Rows from block 10 of a small image classifier, named by matrix and row number. Rows with one number belong to one neuron. Each number is 500 + 40 x the weight over its row's rms, rounded and kept within 0 to 999. All counts start at 0. Numbers have three digits each. After the name is the row's rms in percent of the matrix's.
After each neuron's rows are labels from the 100 images, of 14848, where the neuron reaches its largest size: "responds to" is what is common among them; "colour at peak" is the nearest of a few named colours to the mean colour under the peak. Only what is clearly more common there than usual is listed. The data: microscope photos of single blood and bone marrow cells. In brackets: how many of the 100.
# gate: MLP gate (model.blocks.10.mlp.gate.weight, 768x256), inputs 0-255
# fc1: MLP up (model.blocks.10.mlp.fc1.weight, 768x256), inputs 0-255
# fc2: MLP down (model.blocks.10.mlp.fc2.weight, 256x768, transposed), outputs 0-255

gate.243 100:501517490480544490469456544474455504447524547504463505502473596492585547502545494479479551482499490502385539511461483534460490416509502489505469565531561517521477619559512492492441540513442442518537520528492504502524443520439471560506477465508508477526450519498585469467571507545544473529488534424472464495501473459520505498461500514481531499507476510532522570514612522501459473525548501450453565481503536546542554513465413567503399480558522540553478549473446559466595505504443475544535471558530516545426493482503509482406465535434458534452482450479520517513487482552508489509548462475458453489486486430470502545491437572507486465458480534512512527581501523478519523463466462530496573470451494424490510416426489489534459533498548531448558504490576508552450489510515519
fc1.243 095:482449510504522540528529486528616517425500516497475477431483541471446449535445503479515464443463500558501516472525552542488497474495520485528488542513441492514467573583452430550491503527507502539559545465505590482518522497469507578492523426495531541413448486537432462507451498500525481460488461466563527463462448464426468530495575569481474457436485576526550497516472526469519558471527501483554509442503424554571462499511491503482518449459551443519510512473523491557490505542517513514614504509468550539508500443448533454497578544411527484471525506473560584488463452511476483497486457559453519513483506561503548521553490529545555552538546493499491456423498472459514543507509495533524479455487511430389529533428500530535478504501528507555589511511469431510424522530472496
fc2.243 092:463585582519494475466547490469485553463540508498526458483479507510523509437461526566489506561529476558473577497548486456446466490544494587465500510521527495500540425453455455473492454534564508503491446458527487579482598462525527467549463524532459509622519487435475482480503460497511567464443439481455483556504452526497493471550464567480547526595524503446515487487571477519532475470493447508481501564513536529516486459556496494459489524512462482474513500577470521476536511468507533567494491515516497537512492526525522562484466433539542448529496434462468515451432528435517484489568520492515519464538517504533468530502518614527430371477552425485544477510460486502439495449524537488503545466468427495421491500519460484493542469487526563448448524448500580422568488461519468
responds to: cell type: segmented neutrophil (77)
colour at peak: purple (70)

gate.100 100:403538494538487479399483472512455464454494568492457461503472515460500438455569552526542489474459524530513493421493531529506517481525537493555491521584455480543432533515429457562414538554480542422522431536477513398508520437503459454492445484461535533508554480495512539526578497481552476470443496544483497548524491548511486447497569534440512481469528454500493526544471534527468498455519546429551473452443439475498522519523548479507530526541464493477501481564483553454527507479498511575502513548453487508528461505459560559503494494406433479531525515465501611511564504474517504504527553514408517483497451548461516490547471566450410538496421513478527452447462500503484475487579530458482560505474466522513446509457506507531587438484543515515565530513547538454525473463526490
fc1.100 103:516513496443512523491528510573486561510516411440466488483492520481563459508503491505443469529527580495478527490475498423468472496549464521483580514543435474498523505487396473425484471514502401509383552510503548502528521512527568483545557524376572535504568481509537464450534550550455536460574483517550417491436459463490460551520460487518535491500521557519508503422494557429535500488466511587472516432570473477486490455444522497468447531523508552458566502507476444494534487466457400496545515478502504490492458503548527511547494474493526535503519474547562467501518495573494538520514491440522535515490467522606475531514449512491536481432515489469527455470535532457501499466497459464552481529469563460540490521417528460483546471565431472440526509431514452522510466540497479
fc2.100 103:562497568544450444479526497485541555538478519546471486474456526568509520507519431495515446512519477537492518527498447493478470488581440461423484478494536465451424571531514430459457467554539518496559529508501490542517446512498571547544488506419520472486493537524584511495537492512514424500503452444489490522494487601505453468508506507497534489530495504525469454542497441491419460504499544522469553535551456524514546529439460551468533458439486524527546513553487468507549480542447492491606385516562544499461527549471514502460516424540501489455487493492526592453458462546545528544513555513561510520417444479546522516466409499514451494453438567463420459478543485454472439442600520508540537464476552444465487495542476521512543497534407532479528525477469515497485522485475480
responds to: cell type: plasma cell (27)
colour at peak: blue (60)

gate.663 100:501480478511519498440441532492516453472472471533556429485506497546514482513389459394535481433536498528546504466470501428522502502494471536421516485521422598548514535513489507526454505424515499503561583474519582517437544596590454471501500474540544476544510425547488539525549520447574453441466551498510497503489506536520434456534495462459521452507474452456472485521465500491532532458548523500513459522468501438489473533489512522494517498431448480465479549551546469511500508460436488567533455533528526475532486519379496433485548483478458443549446478487397585531507506526545563558400486512537475538489431530461502518539512450505449500526505514488500492485548477529572540540530562452473552527516453523442516535541536513530520521551519520468540497500552504423487500483503518
fc1.663 098:561485495440529455511428483468531442469452498442538454520482612514476460472536465498483479499571459558508498488491448532514455502482505545537578542497521552536552461518455533510477525442523492458505408541511485521578571465515457443435551468541542489472532505473499585495459567476536526486460553466471467562530459545501497486478487517431545479471468462478420500462558453413477469491454556507548543482507526524470494522529486520503495516472483507432475497545456502484444570409384536556475530512522444485464486607442508499483441513488509540553495505462478513533537521477502456508488517462527502513487464478478516608500488559478496510441480552471457458550475527461544479501481479469480609506418429467498530475527574572520522424500493544473540501503554468480515431518555482
fc2.663 103:473511437471484514503525479533575519550468498491506481461475414503443473485533479550554485489528544427547449493480447534538441565531460465472479522504451539542457487441505459539518554542496520482499515454509533512481516515501506521488450421465482449547518416526484566489474437521541522554499503514461481534484514517485497541561500415530462456494485555533465565501464509496560547556495465553479445531470525479517435515492531523440477468477503481572513461574481431512439480607555446468494518563469499525443485433427506455535551540525466532541463573530450477496499513528515469546486468448488522492510536520596601492442493471474602496584454537485498535529520481496494514529534454574509499462574526534472526581571473462550429516443457418457462440524501491456542451463500524
responds to: cell type: erythroblast (59)
colour at peak: blue (34)

gate.172 095:536571523452547516501466477443558567503482539439457425508539490423493459486525451518542502495518490478479410482516496553496465527502522439468474488467461459455508461566512487578454468526455427441500543459481508494577458444504497464500505439450497499469558491522531468506502525509488542484513559460533482498493407524539498504552503443537510461504523543532500528445456516568478523578470480490477512545460465569481535518532482420488530498460426483517434530415509523454486515507472476479488495498522493470495576438513513450519480458491447564506561442513469489388496495509472454521424521468483532514439513532455547433459474500434496549478467535502484523538470563463428550501557441497496511538607489466462458556506514435530454492497416478410448465532409486446480499570556462
fc1.172 097:473524526492500501426523482494478545444504475600614481459505530473567496566521558474482517526534521464526511456537448441501433395475409472449529504520488490450441521522522495464505470464600463491561490479484478479494495568505504466508517536515490455528457541516559476382455496457487537553545490429533532494537529485480548478530484494527506506454457504441478444498510552509574601540492552474427470494485470488461497552486539475540518472478471541484514481475569538449556503459575503473447445510516502441508533428519506506456551547457491496469523519503496485524482587597524521522514499478506480479484489419467597471535491480467550434472468522537485555546517516565460504504475462557507446578431520462460487454497494396437509534496549513458522504541472490484457441525507442
fc2.172 097:548545607477539507498544524473489469495476558495513520479497480547516488480471429527507495474527477545400523447444524496454569462572518485510449492508457494555571506535467513547495536512568493551580487487471497478557489462486514478540522557524499515566523526476468505470504464519515540473533515456530448501573518502513449457446448558450487504507518512572503452523471554490491437433516510542478477506491456478483540517457486473485449501499466548480496437504488503398533561520493483526500497500523514505532456474478573514574441514526542499400509466402542555543478469376536475449473506562544520411491416444490537571545485477486490496540505470501522463473493397440493484441452561535524559460437510471421496529530528451545524444548491514579606501484498489468496532526458551
responds to: cell type: artefact (49)
colour at peak: purple (74)

gate.12 102:543514489530563544472518533555474550496574470531465475542523488489548490414529557530474545491447545524471462553532515481566497531502544473456556566522509466492519523465471456491528514521408459516523469536563503451484474425539502501427549497545483502555492533581514497572476480482478479502486470509485453464465427468491548477461529505513518491576572529479570551570511565500530513504511457496612529491566494512535513467485538469486487509502477461495503446481528455468629426467507574512569458525441485504521494512527550519505393490544497465561503482471521437549493520550491441525492520491490431509486470467476503486539476477458543503454476506514417591369495572466490489487504528485502440549465542440468505470523509473391508460548540489457496490551536490497598544517522514
fc1.12 101:555523461507501505531470590495506455480495470517485484490500540524448490480551468505449482534613537551497522523590533535491469587483490538537477523450541504472507527566530400512425549545487474479421533484500528592541550518436441447544501574523467525482477411485483416491506471529450450495475485452494491503491454468497484525418487507473492441573455428472538497482518437472515515486539480565547470478444451459419518478446499479504448425455569456524481523456519511514505507528375500513483533486437512484450524523536487540463508548529532476494569492513492525455522506536520517509467460488441548440465490520502481501487502431480531503457546452513471531544539521572501471564518535468581554524510449515463517534514533477527457407552516455370516543549467491534509488519510539
fc2.12 105:460450547417467526489509486590506519560503434479566583420527488579525528421485515501489494455450539528494526555485447458557537534529416520513467474476478447481470471500515534496543554519494501569496521483505539472493481427494529533530485476477517528493520532480520470554508465470510535532478481543552414455524555478528454625476455488503400543530499495522510466532454449521486430430460426528426468458543483517450564532452496493473509467484467528451468494512571467512479498475499498500503518558597467507536421518502471508560475479509484481476573556542560442519513400433476479480479451481471474510498520573591519529501553504536480532518501527516550591494496467570493531491499478469540483477532536478498466556455478494473462514536419484468538457483544470577580539464453493
responds to: cell type: segmented neutrophil (49)
colour at peak: purple (58)

gate.690 092:462506600488556476573472491482571472462475474552468488485552529457564440460526526561469412563554514534444512505555486533508502501494514526518503467437498484477497509516502513482460495559495513516440481526469479542479507512539473567581504420497557534560468483457559430503502569546394560506496586514515467539561501547508513503469519532588451432448514541504434470528518529501530529545472469522570528596500456547509509517405459386484456522555495451495550457468463574502529523503458463501509531440462477455575537508537529471427581459458507557417541511506549508494468529463468521516492503426530499523456491527479523516511502531461560479498530460540528478531452498449489489476479489495487411567510488521502508478501538520562543462496477515501500536458431511591439502496511523
fc1.690 100:510579496483505481548503443470467478533437545548498537448459553561534504448420485461504500564468458517531470514507504505529592513545474565480549464520411499535483516514479454465523593486533574458554507490529504512503483533540462495499505545384471420470474530491509491502540445424539515480484462426503534525469569507464526446476595536558500463472493525525513567484431492475535450450527577495475506451489537518462432467481526474567478525507469519516434468490489541402522530537560507580496512478492497523526460496502537512534468495517445462547486540517457442545504422502531423494495488567496470520558513555506508518437489542488512597506538430503499508518481433489477537500512495477485518513490494457520585567488548483446550501500607555488521533527545470435463502525463605
fc2.690 091:485485479593468494514516503593477529474469467481477541534553455514479499477534512495500421457490445564529496529478416503526436475486526498512492528502505510508471526491538503512457586503473460501526491478554502458496492522553457560448536451559502548475558551580484490560530506503431448567487460501469546521459465566514533448486506427485519572481508471506519568486459407508437505521479454477520582438476543491468555520468468495562521462561516437500533497551498484472540530442423553454482494499520530538495511482469494526513494426573497528502495511565470494464502350518518544466538510452577529499508391545500442560466507448471450492405463524482466515502631531500473550466499494515537528507474477534553431513479538586478471476417551493476530519502478486544481523465501488
responds to: cell type: artefact (41)
colour at peak: purple (71)

gate.430 096:505500439496514493547495448479459544500502473548546486461521560544561538457538537478509486462455484478538433512532430560513481448502513430466545472564515497471524507578508476462517483544496504518414551556530491517490481508540516487511488553464519547492474509477407437560474536521425442543399464471511448447542464516541422513438543501431544461557572490487430435442569516513467580553499508529446554509519453436461456546510399535486505455530503536486476504500536443501467515500382448475491569508450463499467507520513541474490522501515498538540501466526544520425557531492483587479477500510445518529413469546525455597503456483483480465472509437429504530486519519472500501526506456472522509548500521462502501465513538498504538480436440422514536470519533488569451487542513414
fc1.430 096:581456478531507461515453463616438481467481499533538491474486542477529469517496523475565499518515510458437490504543496509531487529567540449490490481612530510479474512526482535528529517474496541556536485571495462504516449470530468479516493516542474436455491469464483575473461521472590541505525476485460498538553503559495574498432514485459555589494468458447585523554498468427508435472531528519514547500445547563427549528471538449468565415518479576446570437539520489393520564553552491495489522515480426439548487534504473475451462434485456484503451468512437439510547406502483457468509569538509493550514534554516551542527548477448514441467479489526473522434528506542531455426491530490477523513449454459523474499481493473486450496501522541530456505512520447433491491534553507
fc2.430 090:484495495431458548459485491561486555377501431500565503466471514489515503424528512505528520465520479503536472483508470486529479480459402524466582503485485496487500511565437502525520578545571454495430468522582556481443464544513456566550519482549535465516543496507498535540607561542510463554493522475551436411466495511471486511524491482558493459514478497488466488505473482513514531518530450501545518408551460527488483462420499481544493522458514464490484444544476503537444439413448483521518526510459474499527507469516561437504560440522483543537493495488480494483501409433550522491501511565521464523457443562581482501484487556528429523474425502542511522630563460517535533506494466500499491537550567531552529476486485498467472502520493505467571478468510500540388509434463489
responds to: cell type: promyelocyte (27)
colour at peak: purple (83)

gate.553 101:439455483526538528548508485489557531540501474425533527523460435447564491499560470506455543523443482502467494515509462504499515515477471564553484558539498475448555508503532494450420563484526447534530535507483515433500537472563412510438491523492472516445502556555483480517454482474492544504465518476519511528607523524537520508503508512494478480553490464527441444550465522547428560537457472543456516445525486494490513516541516502481425406465555523432454468420598519463474540490499511450564530474463499498461504428504423449444516556439486510458519556498501531510468478551515517504545525516438445471557402504468490491461492500518502495488529568459525543508460454484460461467534494480500493488541536482514568464463495523431609475523496499476559545577567570549428537510463387
fc1.553 102:495480561511597454476483504493493490566478542462479517512484506512418519416487478433530417539506534543529533495557475594467527512509527434574496521494565572496500389480433533485502558440485522523534459556514456495516478494554497455455489513507502420542456528482470477471474499442484521484516472478456496509571545452479449407429489437482483501543548463521526444460547553433498482490504491493476530460524596502454624529454469512538487480528531484508528481480533505536534451544568427551566499477475495502474549476477462489489428537574424485557514533442535466474467453456461500513470506564500565528467527511511456435518535507490531534527565489472447571454457493462469538474454514467464510507425520475497568539468486490478446472517584553527463491559500474449453474504510486
fc2.553 102:553602515475478502503552477491485546480511468568477539403506434449493567480518446483459509507567520502543464534503525457470499459499487519483506437532484467489487552480573441472534517613562457519516495485494456539454453486499492558494437534558424482480434549469559560550532489523570509537496457498484500459485537494457421514535538519487491465496467517507490429467375487515530515552530512561512473479546382459548465441458558522445512483444569440464541511574485566494488486465480505496452453481500521546572547487522493538506499449513510472531517501468484491526466503535466512534561479472525511576425512481515533549464460458509538513451401540567520458563493510472516459492487476519520486512498518500528463524482469520556474500534491515480515497433409567558476584415453532
responds to: cell type: promyelocyte (25)
colour at peak: blue (38)

gate.345 102:469471462602563514487423458550541585469542482521390468512478493477503508484552482515543515412458488438492420502436469488543550528529465472503504516471395503468492501550481439505518521583517529534509504545522543476516508518495535551484535493532486507452425465477496506554524541534487485538475456479504497423560510480505488502441523489479472549510523506501458518531501528475448454569449485452523518513469509445527553556425503468502546397462455607475536491524488504555564511532486536455510525537456475478462543531456546464532466474494491488501590494528495570525489538546513570491524530486473494498519486626462535463490487491453490497474505544490490496444497500420435479487563529543518533579622555498593475536516499531439523522511515517480502527589552552521431505524480488
fc1.345 102:456490487467417539536477521535544501525408482478479515561558505591556492537489465519524525430546495435471477493471540504467515436461493506464462501429455557527477512517531486505472477522528495546534600531511551519529603572584477446441516482528548516533530483544442500509534423493504424533518552510473516475446525436489517529526505502524430438589443470483471454520551513452572423477537535522488453551554444514413451484477471480507463484436412488546478541513500523412563499478496477481474432479484579468498480504465466516537530568475464525500485545430580537511444523495490522541479539514502517528487432473540608519414527518508513418524475513519538488528509419503494535527514530521539528506549422514451505536545461534500479509535479513489519495490432479552475471510480488
fc2.345 100:535486559462461426495463462424514452523465463508461464534535507494534560493511391494464469534469449557513427473513475510523487450612475529533533529491458481468467588513494493524459502547499500471552520482518517495473458480549476556437600483462552520498481591501523506488494579465473438513458523437530487525553499640441486505452567543450516490506462562530472423528535451518491455496483478479467535479487479462556539540558542574509543432506503503467451531512483478546539534475510499480467387476521469500483559490542568466531482551473481470490500535545470554540607516535517518525471454453508507508471520499459528497478385486469516474465464566424510457434523531492471436448506509498451554500495539531516459521449469509529513467502486587511575539525487469476529529487510524
responds to: cell type: plasma cell (71)
colour at peak: blue (64)

gate.461 104:511461538506446506345499432418541458494555487512510468545507462446471542527571499458568551433496468478517505557499524502439427591495541538633488501495529514533517477403443509573548493579460453462485428487577497532533469515426481531498504543517557527520472548505477510505515522504488489504446486518456499502540434545512516509494493520483473517437438510478572522452518521542540492545435489462471510514478491442435491499549504562514518476541528474443470536537440438589513522550507521428526502550480460543516518481515535480484526539539480486529514544517530501458543519481499512489505491476452559482513509527489496497484500425485500563471513484424493538404444520481557533540533527478478450519555462535466565510500443522551498478401496607534477576481483498491549498466517496
fc1.461 095:448476543494480481488546486464489475451538502518518507501530531554499432472459482480452467546484492461497482510560463458459466538520458518537497483581506495549450526447480504440543497506504516520504489468441521536565517486434506429610484445446534486457608507468538503510486482546497507529491490600523508595554529464531539488526570534512468512565431490520430495431542508509529552499507445571466496492531533523465449530480508526453487484516486486458505500457596514523458492458545494440491489482573488504492399496543435515451470528432514458477453499517535379467504421454471537489491482440534446477455554465512466533516551495531530538528468442491492558584474587429485506544559452507506550499475543476514586502513466476513468503585489508473416482420548455491497500476578493
fc2.461 099:487514542434498513534502490503594494533435508444475487468520532457521449462523461541496472530519506473480444491497554513411476465533538452541518543470418537421498534511519505520528474529543487447484512551491556479465501472548442638455565456475531562487481509523573487473434451452482541513524526506532459467486545538399509535475474572579464457477482520422498436542451495541539498522521511485500506540490389456570509503526458471480577506495555508477432565470503511531485504551520500464471434511503487481497574518519539463562456486460498445477515486528591527502474501551432454509495480446426494601462500565491513510411459559461568541538525529442518456507547517497502492525453468564470477544523480484458462459491500491562533524469490558543544486457513463549486553487540535
responds to: cell type: plasma cell (48)
colour at peak: blue (33)

gate.256 099:415537535528444516538430470492537534544514476499445510535509509494578464495561466446516495534537503472492513571455510517519502517476534460429439495513468454434526472547475555465463503502527538469529565495504450554453507524535507471462520500517491550497513491497509570513547501481533547533517532420440501426481517450522462452485493519444598476480605456528450517553559503530451489468574541474433510532466463552512500489509483513505531512522584518433488503533454489566550486530545604504510486473509472460406521476456451477443491503549428539552572520496518555454529451491502500554512596494483517486445457448417490481567529441525503448520471461480538495468517420492470518447514470446524512498508533486493478462464414607440498506516516520589531444499560513441500562498463473
fc1.256 100:537464551487568641510485521496439603460577494467521431536547551444467510474546542567601520473521510529531464499539497522516509518444470472535542514468502543449459475607502528515546475561444412477482509534500408479515499496459538522521464530537558524477482551470469477496503427539476535453511487475552444495523392479486520552467496441431496546471497467513525455490498487567495562525541521437460553443495554492491520543576534430493430425504485501510488458485484547540428465502475433479581518508561512541449438498442558527431471495459556535476511457544529569440538483466498449511477547492463525513486544484539469488540449547509503485483477496497473525573482461533539486466538462515496467521530456455487443501449456498502521538527469559482548501476480531505470471480477466
fc2.256 097:442487498524482549502479543563521543474495628507500472535504575479456495528509524527571503442480585400539473486501556460500504533490525423453527515558518505442510497474521514485483432447456434487514517558493493483480536480417507464557478493513500590457486436531527488511514400487503522502561505511516440497411488441481544520545517495599482493507509452476461535568524516527532565509613550493501482516472463592507472433435446466554453547445517470514495520445475467489475493486428541544485539496459482530492535465474500452470473489471443530520489474461526495447501506471529515573462526493478499539536542428523493502443520547556429505511501452506470579569415477527519559513496467493473460516528495431513578476478512540488470526516486535503514540451556502592447460554566478
responds to: cell type: plasma cell (25)
colour at peak: purple (54)

gate.99 098:484475485478511521547528526519430507426491493527447465587496484392535492488499460485460563513448455489532409547441474518558444488479551491512505429533541463453468480479481496449515471537480493478542458544574479482455506532525450518520458465526459500500461456488499519534522488455501525546526467514473494538528533511468478497490558529514569560530481526416490492478507466552532498524533477449464440527514520485484554510523418492549556561491523483479436580496501533537618478634454578449486463437513480420491496505538510492474484497519485446569455477514508470465481622549474508475484483478510482490555544425511469469436467521506461548563515498469540521431471502513475462583524550488504423603528508441560469592490473512511496497432485549530472469489558478450520525502542495
fc1.99 104:473496512474482443500502481577444439552534540460549500504550559492487475560533554516522462531448537501451512456538504498490573531610503511522485518483536582470426473494541536539503534414455481531546540447461444536519471448449524461504540504502527533518481528506515552423456475512508627403497486532536553503498512491519519491504443532415512571483459465427506542451518536483558513498544496480468417522597520512481506503478384507524475515451468541531541524469540475505447507559431452539507571500487477555493433494485521492440478496449514497469430428463478565529614472436525440523512529461522508519494539492527442525460532485522491490551505501495497505427545478522531433471471503442414494513428450482480551486446497518490435481510463469527464499518524469532508500561528523
fc2.99 098:520385562440426493486482501528538434497498511450519491579551486513592494385461509498452530488460529508485503482503530496472530480483480531540519526491479458461499537521513479507495438483560459455552464535516540473447481514547493605401555545527581545475461450492547435501507480436450478547498540485489538501570549525467529564487479486508479481467467474507503471568485449505474454464539412441471438517513471522486516449466498520493506473509512483526424586495505565535560441482508534498502550538494513474436560454509534497543454487392505507528493561543528511509509451494522470513410501516508446533518486581498532514519510537456442553543519548481503495489503502413495431569485467469420523546510480482485538490465517471522530546475509597574510538493485453495538616481482488
responds to: cell type: plasma cell (28)
colour at peak: blue (49)

gate.677 101:507591525426517481484456514469497503524559476455450480400458507541542479529468496454512498499502495539470507512509445406532507518518545505453426614485516484478491532513456463537535512544506514480565599477510426484529478475505500530484488483499529462500496543499465403537480550537442456494530524520503456526525503474506527511499505476417494418467611485487519521470451560501526564564433544589474493550502535502437515489530512544525491521541520459508486493413500524501540466550513421525547497445477495547437484502518497490504481569491476452524564534426603528500504482488486517478511449462557499463404521448427499440542487499532555475578540508449458489517504533529464573509496479519493487449540452520519618465535485448566505511471527542444532559555479534508488514540558557
fc1.677 096:582513536555514453470461446498476522496507500452520391469520562512555483472565540535472466572519521567556438486523503506448561480575435559502523520540490516495498461489492473593485523467490517468554449479506547544503498447569494556517495497511482483534533437484500459577470530499504491475523487502460507506575439477568526546488446573483516482376474564455454517495462482453509483479461503478487596528540389492538536507562544495522467544506539438429497506581446481514471478517481463520499514495480490512481515511546485483501442491444501429493433509552482555491442450535506458524481509438528459460467455526506415527532456447470477554495455498476455512410551533507464529518563509491526505476469488568457498562499462541578473521561520493501550552492480524491469584412468546
fc2.677 094:467521467565453533512537554540516569470476486510446552491505485543476515487420569454481443454522464551445550482519448416555519533418470487464484464452530500543431507501445567471476468463542485611452555431441492452534468515473551455519516517492406463451533504512463525518479489499504487526472505517515483511495505469521590442529502490526497489531470477475486481503465519566498497564572508508521432439622518393512447551528500466416526536564482514544532424435582488518475543512467515479429506476517527486484408471488460490543582456557491512531558503524505501522570497515483468532533536522365444500526479509525539477508513553554454462456547514478498565513484504506522554514501528536529485499539538507486565462521506502535485493461534551501458516450483483448496446495532453
responds to: cell type: segmented neutrophil (49)
colour at peak: purple (75)

gate.441 101:451510455506549444422462455522467573477477510530503461498444455421483511506494474535481535496484412526464496435462531437479486537441577544551495498463412497571551498589504469462448505518511469479472476543525491446458550453486439476441498430552468502484463545485577442475484464500508460502517543463500476476553397499441455482499574520504501489487525489444510495528500511530532468484477547477518518498510492515572507481504538459495525476575532532474535485506426591489450568524490549565466512450477458481544451495497514541473444508519487439521567463490466448551514452509487535466546533488409500447458494533525490512501512584561485477483571501522494513480522555483492491464465559485522476572475501469568488496478526495386589460579545514430491564470522566493483457412559519
fc1.441 106:414581450474506488476513566509504425482516517495441480432521471544550490516477541455479468483517521539458470503467501467464461561548458510587524527554541491584469550529493471437565485521458501495577491497477545616539460469502460542542509471522451451523481530432484415509576476567529507443567526506480478480507493509450498500499494479475479513496479497537438443495527546508458486544459519507539554513496526430558495481453460512566465482491506456445439460479485518466456518540463460516502492439509566541523506461577605553512519448448523468514452472409533495512427497534527519471560476492556505469494478446551445519485444542476533498424434497512506459502483512452429466498469540549543516477487495468522553563519540494504444503468477497585511477514537410608449446515479446
fc2.441 102:559506496490529524541487476490529519443458453521507523503486479495525506428512449534470463472506398533513491501525474571490476466554497557552455508481483514524490532588407518487440549570504466451536494511512520475419482495560435547505539510472578486578521499559526555503516519467485474486472480484487545508443524549411482506502505532467439523467456500519571466524471426512549463416486471470498510527502462507466553495486595449463485512493542474500525464540454516489537534513504502432501442513607433499495509542497579502536484548473469463425524521490485529565525511497558527514462484456503507492497562551548573511492417490510529510477458525483514503509505422480377402461528540495512501486512515505501480487501468566600525480493491495444600564472561462465485587451392497
responds to: cell type: plasma cell (30)
colour at peak: blue (31)

gate.103 102:451505519405445427490521520536520450467531486456482540517536458535545458531493542546472490495581460499501532484457496596451489450483540436479567538494485546415493539488491501509463498499488526534475463538457520466485470559510547506527553469495506562517533454478430475489538532551514567474480558568493482504437475465465500553462472506435464528435529477508503557493524505484439492494474594512503543500495511556476478486480529508502523568533443507517454527491459512504535529428542523463467468494476428526483500463514477432472526472551434553442511455519602508487540500433559497522508527508437478543497545506460456441479521516570454467464541465417490419545483476410571522391520428538492475457521442470446510495524454550578531587484461518503520559537464466540578515501499435
fc1.103 102:484488514465504514520493425520513504495497458497554439498527433461516506446472486564541584534544458592487559491516497563461517466513529481554455530569478536509458445544487462541461482504491549454534425514570482483482489568456467481462513512528502518477443507472471496486497444475486452549495515470474515555474522494541447514471437487475565567483564483448512551529492493497552495446508470448537517436488485543486492627544479387469501499452429529469532534539395502478471548555567474558489521534453474567519476537439513567511465553455525516470520483518515549466463492520539534458550507544468490500510484518457546543496518477502544503530461453612506552481531472563536568457562533504460390497475480554552433472394474488504482544487511531488541515562509556456478521553529542
fc2.103 101:539447505547468529459527531527514514524437491453524471523461541499550467450477537509427469506476542565462432507587464531523449530418452481517440471449565480473483502446474549494505447535510523496469549537540535538514497483522540516493490502481450514495542549469579439521523444436497511474553455507436495527519517546436539546553478468557487489501444522438538468516467494537425466521535475478475449428570498492480480547489401515427532509518480481463490484536531565536504453423512546558524532531513504505472451480505527478434485467497485517538551591579575496463525451471471468549542434504498411486478454570535480559465508617499456517434516503489448484541539529522468471585600574518494460542480509544474519432505496481516529536471459531528540492486422524480524535425477494
responds to: cell type: artefact (27)
colour at peak: purple (84)

gate.316 095:476508474495441460548497522588483450536571439537483478542484501414479514550507447499496553539600521593569521566502460482590547413487523596487499456466442497456539486517500530541468508412476460420514498516480489494479487575503589549488557515509496509538467478432489559502508538476477464537468495545514540552540557509435480570471493540513541436484467453516499427496450477470523478492505507502541510523538504456537497450538503459478527415455522513476531567468487467565458489452560560498469462514489476512445471528502521500441450502487556509557450520479497506499507524505456477474556537513574417489467490490451570459482393510463529457469522499552545489465545443472461441507428478509479560566464469527507501489449468548513540506461539530541491451500452546558449547512462477
fc1.316 099:473453467476496467444535519472542565500493459512459518401463540528471442475509472496514508492489522479515546447389518481523446471479515490434549505492562499456436565466441480473441453521540487496535504556437484519512423524496552451515449498535510518546503511469465494461503488493519521478517497520535470556500458527528520523545503526541570451493465472599481579497447478575475490504487496547394427554503525428458508480445574554423472513521478538560474481501472544511504547603431478468503514469562496519498488551547515533458524466515480537476466474505449488453458538539408521466498447519471479406431483490552483468481455479552504459541523466515507499542515400514431560509506440507463460531472490503471547563542449472521515557553474446407532513519544548519487583494456452
fc2.316 094:510474492502513489530563518439509546488541472524518549540579543516468507520510512505497493493509548561423514495518555484479488520596546473500464456523479479407471475476542445492485518554563547532514450460583574435509472517449506507508513593560535509526498492483499471470491532421474518521591489473491483553493532487463513478496454457490565485524547548435557393438478459491533496457552477478557507474519412557452497507442444480520528473444593520463496514444514456551435513458493416487467492523489501511445505484496547557553525542528502475485491480475466462434511399430557506461516560520482531553433501544493494523516481530492503473436418545480542447493556530472470550538406539521455479516508486468554534485479546503563516553513496513464492482444459439603454444501477477
responds to: cell type: promyelocyte (26)
colour at peak: purple (53)